A small multi-label image tagger, trained from scratch: depths [2, 2, 3, 2].
Rows from block 4 of a small multi-label image tagger, named by matrix and row number. Rows with one number belong to one neuron. Each number is 128 + 24 x the weight over its row's rms, rounded and kept within 0 to 255. All counts start at 0. Numbers have three digits each.
After each neuron's rows are labels from the 100 images, of 14976, where the neuron reaches its highest value: "patch colour" is the nearest of a few named colours to the mean colour under the peak. Only what is clearly more common there than usual is listed. The data: Sentinel-2 satellite tiles (TerraMesh). In brackets: how many of the 100.
# fc1: MLP up (model.blocks.4.mlp.fc1.weight, 384x192), inputs 0-63
# fc2: MLP down (model.blocks.4.mlp.fc2.weight, 192x384, transposed), outputs 0-63

fc1.298:124147130125155113114124114124110161144107152144127066102122124124133125137103105145132112139150089186083141110154120124137157105140121101115141158142109151148132127122099124096142153138125093
fc2.298:093137133153119122117106119120112086127138123129135134130145150124089129121122170136121132166147140120111163151138108138125117186117132101101103149144122139126113124119120118154119101098175136
patch colour: black (93)

fc1.73:122147176107174087132149164124137141136135118131159116117098115126137137127130149154140070117148103128137126138108143093134127134127108138163128120122118142139135158147164126124106146140159158
fc2.73:141165121134099175152135135146166187144138120174122142142100131100135116093135095117136134147123114108161117133136131130134153117111126142101139129167121155159113107103126165119123138133100137
patch colour: black (56)

fc1.20:154117144139108136098134147139140106144096095150128119111140110071131178117129123134126133122101095109101142159066115120127105121123129131123158140160122139138128122158133125101070127141159159
fc2.20:150128125101181162170107144147105133145140134123107125104113157138107090098131130115150101143156154120139127177088133129141131142155097089106164128101107170160129147049154122109130131134118145
patch colour: pink (51)

fc1.248:101118133085145075125121087152155118156117129110126085142143087127139200123137161147109130140118107132120150122137117135121114118153124110113164108133104149114096166135122134141166111134109170
fc2.248:118157092103130140137154107079144110162137157126153159146132131135133096136129150152078148131137130175130124141091131145099138143120132066096107127154071100123193133099171144146106111118091111
patch colour: black (34)

fc1.257:106061101124112116127104100168112103139141100125151117111082104118190151112131199138145146124118170118126157140117124130120135105090162132124118135146116125144132128136086064118123110150158134
fc2.257:100118119101130169114119110155179105091144174111116103136125130143141113107133146115114118151156075143118121125142120127142171121115162142116188191096115151145154139099120122100162122112164135
patch colour: brown (65)

fc1.48:125118138129093129137127137128122126178126073123131093141151146125105164168122108109122153127118120127126131113131153126155079155094156093140121101091127147095110091123122151126106137119176130
fc2.48:140114130102139094144101124213113078092118127145152120129108107155127149123150092079140127112149124120095104104118133130097108130125109135111096153142115141127184096165116145142143140158106127
patch colour: pink (47)

fc1.182:104168097111121072123138117143106107165134068127125138125129149162130083100103157092143160125081108112139103076122131097127113129155144103145129142168133155121074109118151123158117184110078130
fc2.182:151116151122150141160106111116090086160150154147114174136156117135154165099138113157119143165155093149143120210141108115132117131076164120118113116116111152141157150097129183107163116149143113
patch colour: brown (64)

fc1.124:104160126130094109147181125151139138124149116123131137098094154141116165148133141119125144123133159136106102125114175152138113108155135189141157179146127165144105139129169073120110117096160131
fc2.124:138134132127118140136143118148106138092073135120134146118157147166135110138114118147115117132139162162133140079133107155138108146122096115100114123108174127120138132151124124099140116146139088
patch colour: pink (31)

fc1.371:116144069164154099129131153151157154158095095109177134107135142115140150137122135112131090133117118100159177142126101135121128145083164177154115132107105112169131136116122127133141120137106135
fc2.371:106106128107106153135108118141164164110163133175121123073136152129138127153107138095153023115101131096107134113149122158149078101143067112107163138113132155129102120120110140118103126112122111
patch colour: brown (66)

fc1.196:154119177087121157127142109121152121097117099141132157170138155134141149117117123166198147109064090086095118132161134139135102114145153146162094153097122084155155136112144104143126092156133154
fc2.196:157144121138160142118146130114103101119180113156130125136055166125163082095098076099123140111118106135122121153140114128160130142153092135144136126163119144122116127120151118129143163125121128
patch colour: grey (59)

fc1.176:105127155170136122145102162132076075165135081134154157122130138111115159120105137116124066109113161134156135130089123146097102125129111098167111120093185112128103158097136144171133132136136131
fc2.176:130113129159128108092097125119179164070104135144117134123151163127108112103152108161122149125109163118114132150108129131185097097126148104114098138122122112135108123159147130128115123163111156
patch colour: white (62); pink (30)

fc1.229:089163177142130107128135099122087137117123149138133157139139078121138114121117123154138141143098155172105078098144124115128125154164115122178154139152175140091167155121135141117133129091130134
fc2.229:127116155142125121107131117122155147080092118165111134143133147182079154176135154116106166125124127096120142102162121127122150136158109147102116137130123147114125136146132155154072096126128147
patch colour: white (56); pink (39)

fc1.383:109171129109111123141116114102185183120108132158139143126087076122126110124113166129170143138133084131112097122135120163111089130119149185157149120089113090127113153117145113117135117123092114
fc2.383:124139110138142136124121139114094145092151123128126157140178110128116096102165124138125076125128177124096156135166113126113134152173154080104141126123106118130119100113110174109078127168122148
patch colour: brown (71)

fc1.101:133123108129118136129132151116137125099122138119129096148123107135131153157131109126150147084129120144130128145157071083104116130104126186124144130112128127112174105123157142142113120096118119
fc2.101:127123158167137161115115113127125157163169142181143115134147145109135119118139154112114186142139081131110112123123103131158124159151177115084095142115119118152111170119120104152127131133154113
patch colour: pink (62)

fc1.162:119128131109138141119214095104141065110154086097109143109112115156097140126108119136086128143128167129089088130111119100120126138108156147142157101121121214150126143116161126171109077131110158
fc2.162:151103101155099141137147093118095150133131164139172124133134117149110156180171155162104128117131115135137142096105104135160136147107091107112099132167171082092101100152107147141164140154111113
patch colour: grey (63)

fc1.25:182094120135149119120136132122142158092109185130111090092084154099101135132120146167173116124138161137133141098156129141144126120104103114146167149114119108119109193128179140114143135082167126
fc2.25:115089131195141135086103142146140162141118134136108160118133107120134103135152116149104133175147119161118139129136161146096143143135116098147125115140156148142179109126119126147097124089188154
patch colour: grey (86)

fc1.274:093139145145127120100093153121126153103166108134161145113112117118150153123165116144110154167118136103127163130129164141120132113184104121112092123124153136187174120146103085115137150128141119
fc2.274:200138144117157160162175142125117138161110082085110126151107122161110116084138138093127125125121112138115148129155132176113143155171159136125105091108089113157130102146124107156136151158116120
patch colour: grey (59)

fc1.173:161094131144145125139117117148109142164101113162104086099135152155100186123127132111086149104133140151117181088138112105134118131136187080148139085061166099139115092111130130172146098123088080
fc2.173:102126118122140168115099132106131125116120111118107156129119154132105146117082152150088089114134132080157157130088126084098134125166096133075123110126136147104113091103178144146095159150100128
patch colour: black (52)

fc1.177:100066108151143130139117114150130119124126139144154128181154138158097097089125107128147100115163135107107161080086125154165087110124171171168113139131095098157070136143117113149119124109110109
fc2.177:154137157140112151131149114128122110090141174142116170124149153137104172089157084141117104091120152175115124141134109171132136148145142121125113088087164116115144115142176124170128121184099135
patch colour: brown (66)

fc1.228:169130142094119155158164142148130135168150145140145138091100117105178093105096164125159094126123133145098156126185172166127138126112129149158141169154114132154100172121096111127147115109105119
fc2.228:130149130134073141086119139107130133125122120134118146135138101208111143146140162137092130153126138119145132104103106127125124135131096170132081141118149137099133148124138104144164087153084149
patch colour: black (34)

fc1.337:067080146136185091147097148082147115093157111130104154131129124112077132147097089130126127130129141153162131153134135102092101107118138109130083120110104130138170093154103114128178147156101112
fc2.337:106158174111142115136141145163115152125105067129121103128139180153113081128168074155122146158134136120127137111117155120112137148112129111120075076107156137162132111086156105102117150140142173
patch colour: black (53)

fc1.135:086158115160124107130134152136122137145125096188134124128166117126097140162082126137130111152114120112133104113143112122132146159114106134123133140096114125120099100132117111134172158121160128
fc2.135:129098115131142082090119099079138101138076107136096157176106147111066140130129109147120111134086158140123130175118081131167146150167135150145134136125104166097133133104124126127119099159079141
patch colour: white (53)

fc1.207:103106146152121139150143135140121182160092141120131099148102140084136143143124130144135137117138119128129164152097120160111154111124095122107143107110102137130228084095123123072165080095113146
fc2.207:172093116122132138139086134114105115089186102163122130125097082131155137132119119141118154152144144097110142132116133148145125107115109100126123120150138096163139107166130100112141149131147138
patch colour: brown (64)

fc1.336:144188096142111121135146083131141179148143120131103141083127081137098108142116129132147100119139117099121145168085148152115126065096137115149117147146108121135131126113130112104065150153143138
fc2.336:167125133127081139109124111137134146132112115120105112144148136147084124125129137133065114104151144102118127106132171127135147116127102081151105137137110155090109143139107102127095119123141146
patch colour: grey (59)

fc1.90:142123146114120141116131102145149121148094165110124119118139136108103078172137111139098098124125073114128100123125162152146181128147118114136098159135113116138138151169112113096126180138142122
fc2.90:161100144097062113173111129115152109123149178130076117114128193106129175101144114151158104170088131105140150142123155131083143121121124138113119150120150086072119133140134148129117075104141122
patch colour: white (56)

fc1.316:122136089150135143134157101146131144099161097156117139126188143121148108109130098140131134152127119153096113117150081132123099147085119126154104128130115137121124090120130135158096157121161135
fc2.316:122101113136122101137161084136163165120148131096142104086127120139138128171126140149145154109067102125136147143135188146129102111110102132060087106104127172125152060125102123147158152150163098
patch colour: grey (61)

fc1.8:131157098141106133133156099150132144129141131092081077147093121076140098130165146121103131108088119147143174103128124106097136123118147122124146101145159144160084141131139119144132146137173141
fc2.8:171122109128127112134149151148179124103168079147155131123119136111123169121069143112160137144128122104145088168109177120167163098149109145127119117156115113140087136125155128124134147111156109
patch colour: grey (57)

fc1.280:190110172125168100113128138161110118095124137150175148155158120118154150102117124146146140111121113138094116143142120115123135117152112182100138170146126131115112143115149134139101155113088124
fc2.280:105120099129147138128097134128122117128109113154123109118147148124160080122099120137099109119123124143175123133121129089144122132182147162113166148118091083161068100149134126088083111154143160
patch colour: pink (56)

fc1.290:123185140142090139143094133132166136142062155096136144143080093086155110111115099121119114143105144101113121157094084145102108167126124163128111106131110140129139121126124125143148142136121090
fc2.290:138130155114088100209115122115158127106178092095112144094113134132133130143094160143135121113134102104100080106124126111159115134164139135120150163139168139138129140125113136128098133097126111
patch colour: white (68)

fc1.246:148158111119130135116141120127113108124118159177156105104159139077120157122113108091151146128157147086147169113129141146119127115136165108154144127157139124108088160096107130109081156146124117
fc2.246:122122157138136104128109116102123099152119132103144156110091135117150076099105158131167119152091105146142178118110121110166140105100146174118112142119161148131111127155098142107165176114125104
patch colour: grey (59)

fc1.97:153140148112095122105114102152156145130138153095124109145140173114121117123127110169141140196121148133153144173120108104112107098138113134125111126126132141077173122090142121084132125118095119
fc2.97:111144120152127174137148121071155142111108142105133087125118112125134143127142132144121103158102150136142130173163128122140134085131128092132144135126113142139188118124122119124150163149105099
patch colour: black (39)

fc1.161:136147109133128111086145130144160191132127122118130152149114156111137116124132117143113122134087085119077116079150122119122146103109142157112191117125114160113143138120135134102125113190163106
fc2.161:161164137116176136140162124130111135176156089080091140131166129127138098122103137111162092138089111139129138174120145082136136134121131151128098164152106139119153090101149121113123145099146087
patch colour: pink (34)

fc1.70:161137134112103131094120165134116114063128105121136126177125127154109121104125101132148139121120120113152149120098158123137102086137129156153125145150163119126130160101117085112142124111134154
fc2.70:156175154137108167130111171135172085121155138145164152112084161124149138090102119163116116111139159165118068140150166141121115073096124148142157114119094111114094140155093152104090131150156123
patch colour: pink (34)

fc1.94:142111116160116142141137134090104140150081134124149109115146129076133130109130118141131106099126098125128117138171121117114102138118160121153133135114141145161127099155146124168119087167128169
fc2.94:125150127155148125152103144097080113130152154145145125086176090110165113129132126127155140129144141156121177157117119133126125098114114134124138103168112128144118113112126133146083129164148096
patch colour: pink (33)

fc1.327:118164107094095112161139158137123145150146103114133137089124138114121116167163100209151061129136120114097121133098134134115078143119137089126129105153149089119124142102121184093084136148108149
fc2.327:145101154154105108111116145150146129109142148108120092153161143162140166135157135110123100079139113126138120146085137077137134131126130110096139132142142101097162140157134172160133110101153170
patch colour: white (37)

fc1.178:139169099127172127100129139128129143156078115095120125173160148111149066095105102103155143132144171119124124103118111133113089119060130171139129129128123114108153124149149107085170160145116149
fc2.178:149116156181099120132121102158109110165164149130164123125153103160131132111102165153117150109109150144159131122135112133121197130156125135127127123066153138082113102108163072150157120054101123
patch colour: grey (58)

fc1.378:146118110144106156118140102142129155151179116128129116136150084111140076098134088141138123117110100133133147095118138106131134148102125142103119135160111084134103122109118112108064171145095157
fc2.378:136131192146168153136146127127123092142100100076122076118138141148154150148097124133130134102154126159138133117106114135187111137109110130137166137101097125167132127140152137074124106129147135
patch colour: white (34)

fc1.226:116136133149099112150146125109165116162132106108113125151108143090137161090146151149140171124132149124085108155143165123138181121155125165119125157119132131121163138137128100146137123116162128
fc2.226:133091187126088111136118113127178125121130127111122190118131144132106108103110110165133118104078141118117130139075092133121160138126097150117108148125121122136124107134109174131086094093152124
patch colour: pink (38)

fc1.355:127110137147096146092125135102172128098123162152128138094142155124122137130163121107125116146103152154113143083117156158143118082121141121096104146082103108128167118119135139107119166121161115
fc2.355:107160092146110119147124151106106136137105131142158094168110090127152093118157123117080112105138118103109147105132108123123125126099097090132100089137170161107122172081115144119156135138146102
patch colour: black (41)

fc1.107:108148135135116138146141081132121160148136097128090153124112145125091119158131106101123134118129147127185104120142172147089117121135137107134125172146144122124150140077118147117122082131179113
fc2.107:133137092132122115134118110085138121103109138194145076145128126094127110153129135133141089175148131110154126091194152130118122132149122168126148086157132103161153163081095128140143121161120119
patch colour: grey (56)

fc1.259:107102125123123089113117096169129097121104133171102110130137138096144067174100111098133153133174120178119138164164133186126144097161096147165132127115118151135114133127135082094165130114113087
fc2.259:112164145101121131116161111107133083106166083150160105083157162162139149147134170120134162124120122103159151154180144140111108148100104144101140132135139134117120108114156128138128115101117152
patch colour: black (85)

fc1.11:154145113082087119136127088102118108117142152125154126156141089166128170113108108138134168149185094147121118117168135091124105139132152111099133137145108128137125138136138145118120137150126126
fc2.11:119089157148130115150148136085131154118162073121124140119156148130107134101124182101154141136109134101158121109116137125180139150126132154109160157132127113156097122119143169101114085134136147
patch colour: pink (36)

fc1.230:138162121163095165166124119142115122139112130129137149136087116102106117120156139106075174160142152103137108082119139136105149098133132131132146129107130096140118117118145106185148122154191172
fc2.230:121093121167139119127125126115152138105154075115127123129165146105133123106137154117145108133082148134099126099117115121107081104143135125126076159161143112151117127122142141111089133094145147
patch colour: white (54); pink (39)

fc1.32:114122174147110095146126137128067127118142119165135112140142074115165121158115114155133123163128094105155102133148131138125127109135132149146124142140101075143093109140128147110109134113127116
fc2.32:140142116087110099119129128136170114111108155115159095122125136126117100150136121115113141116096110127137103162110116127174129140095095110057117132102103132106127141170125126142100113123131160
patch colour: pink (41)

fc1.95:139090116107124102143120095103111125107122165153130135144069162183152134151118112166101122104132115134146104140121151118138114104111127121154123121129139067130113113128134124178137120133134114
fc2.95:107155114090155132148103077117118140151155115099126146148100129093123130107134127135121134126152129155145136129126155144124181108133124098117100140121137150154127111147065130121114066163129122
patch colour: brown (65)

fc1.263:109115078128160093173133096098104148138139125128099122130130165105101095130090144129143141114088123111096156129157184147128121103129132144118143159109102136136130189135098138100106125161144150
fc2.263:137158128106161125125112118129141085119087138097175127167125165104102107094108097106101186109148159114130120129085090153123098161146128157110079116130137086110089119148153131142116112136131134
patch colour: grey (70)

fc1.202:158148151143159078096080107149125146116133120135137102127120147099084133118125147171136123093184130116125109127105150133085144099118150107128100068121121112170127086120107129083124145144109128
fc2.202:141109139122099164119122140142125126144145129102131119155139142096140174151141136149123179170130118116114185102102129087089111148087158093135144144129133120109089159132115107130130108121143172
patch colour: pink (42); orange (28)

fc1.155:118116144204124110140103119119149150132079156142146125106119145064109092136126135101163086131145106130147133115120070123158134162135162126121159190114090117165113086087102138157146141120147141
fc2.155:137113112144167109097122143110127167105135137134101112126175119115129110120144114129102162124113144181120145120149162124142108120082142121138137143107127144102149123134120105154125126102098138
patch colour: pink (25)

fc1.141:100148129164140098111154141123138116106102097107116122115127133137075100122115134150106140120110120097141102114135156147151117169107170128143126184089110140111141160124093155110098158153118119
fc2.141:126164101132089131106121119086141143115153165130143143165131156138085117121115118145152126156137119153093146135156138115162098101083122115135109124102135116164118120122115155127162100124131137
patch colour: grey (65)

fc1.203:115138142109118167153146152138097129155133114147092143154078107075140107145110080149133137177136135081118161109156124146150105110136110100149136142160066143110156135147126159128147115109153142
fc2.203:138156131078100178124154164165169147112092147086108117103148105159143151138139090132119120103178129131176107148119100125116103194150112159104108129138132156147093138116123145134091138141102108
patch colour: black (37)

fc1.309:133118176074146164141156121128156138168098139124118143160114146148080125102114102107123093138113079154162160116081132159148153056129148126125145120127118149156131141117141097141107117167105145
fc2.309:153119123197133093144135112145129096093136098123137098094148129143163139105140159109126136088127139123154137143116123165082075130132115121081090135074124113174121124094145118165132127150114087
patch colour: orange (49)

fc1.51:121096138111139141158144131148088117130089140116087110191105106125125117070129098154162182135121123144125114094149126124109162147165063146172140105135125139160140163112144108134105101114118143
fc2.51:119117166140118101098113129132104131146194138150146142113114125152125146138161134128104111115130159089132113091129161148079125096092150124130121127098084138130120141135139140149118157128110130
patch colour: grey (70); pink (25)

fc1.126:139133144154151138145143139089108139116089137139098100146137136099150116093138149124154148152114119142096094129156113133132120152114100154141121099097143171085167099135091092139122121125114146
fc2.126:117136103117130111154133108168123124112197138135138130175129144156132131105138124159120121109125150102104080148117108111097123146122070094108108155112156128175119175142130092121143088121098136
patch colour: pink (39)

fc1.282:164093133084117116142114134161140123168118151136096147151126147133121119116146120117129127073073122102144124161097077133132132109112120131120152147147154129121149164103154108126113096079106132
fc2.282:097105146147114153134130110115138105159098148115124109154129158115128143087151083124138128131115131108128165128122151132129164191132125131133111128137096096139113132149122144125117137127115096
patch colour: grey (65); pink (34)

fc1.2:160103138150136112132123123121074133106140140142104121183091097117128116144128117156103172128136100110156171142087110151124121124129112132106121120150134169082135112159145118113125086131139122
fc2.2:128200144135096149137147124092096139153107155100168103128098067130111134123131145101116113100133154102128131131150133143180103128134139135133144127122106134125150139120108111097182144121133143
patch colour: grey (59)

fc1.125:117133135121129062140088146074144161105124151154163136133148097163140146182086170138177142141095136124143102137121128146143122118144166156162158146117139115130153096159109132135155162143121107
fc2.125:160106116143118123175171150123103117116147124079131149106167156139155120080130122152140129117179141124118145117141133124078140138123136164139117135146198133099116129079115140119140112127116130
patch colour: brown (70)

fc1.270:161150132110136157141132111134119116186095100135137131143194121136124133164122145157136127139116098147107148117133125102088124111169116164086135114108129093125130132141103121108118106127109108
fc2.270:174083160141096131136106151150170158123122166130118099137159133140142115072101134163115132134138092131147153127098103114149131121144117164130149156173129129140091121109141144141138100101139146
patch colour: pink (53)

fc1.85:134132120124120155181106140080106117127113087123129145119094132129119167133103123124152123128111112154102125158127133119115141134162109106176115120122105114111162151158126094120170143134127071
fc2.85:083166134120075175080171143097120111118122135121086116128115147120140130102120127139163089142131118132121136161124092148148118132122129183157105128147143124119104126110143146130133164133114159
patch colour: grey (57)

fc1.253:114130116132149111118151137131151147153120172110129122135086150118119156129148124125111123120111133145157127122122136119161102138120139094107117135119117137130153078089159094158088143144122140
fc2.253:119137153147150151133167153103114101096114166122114142097112131113121126110121112147163158145119117102145072122114139154142126139096150136112122114143076126157092159106093106123111105160171135
patch colour: pink (25)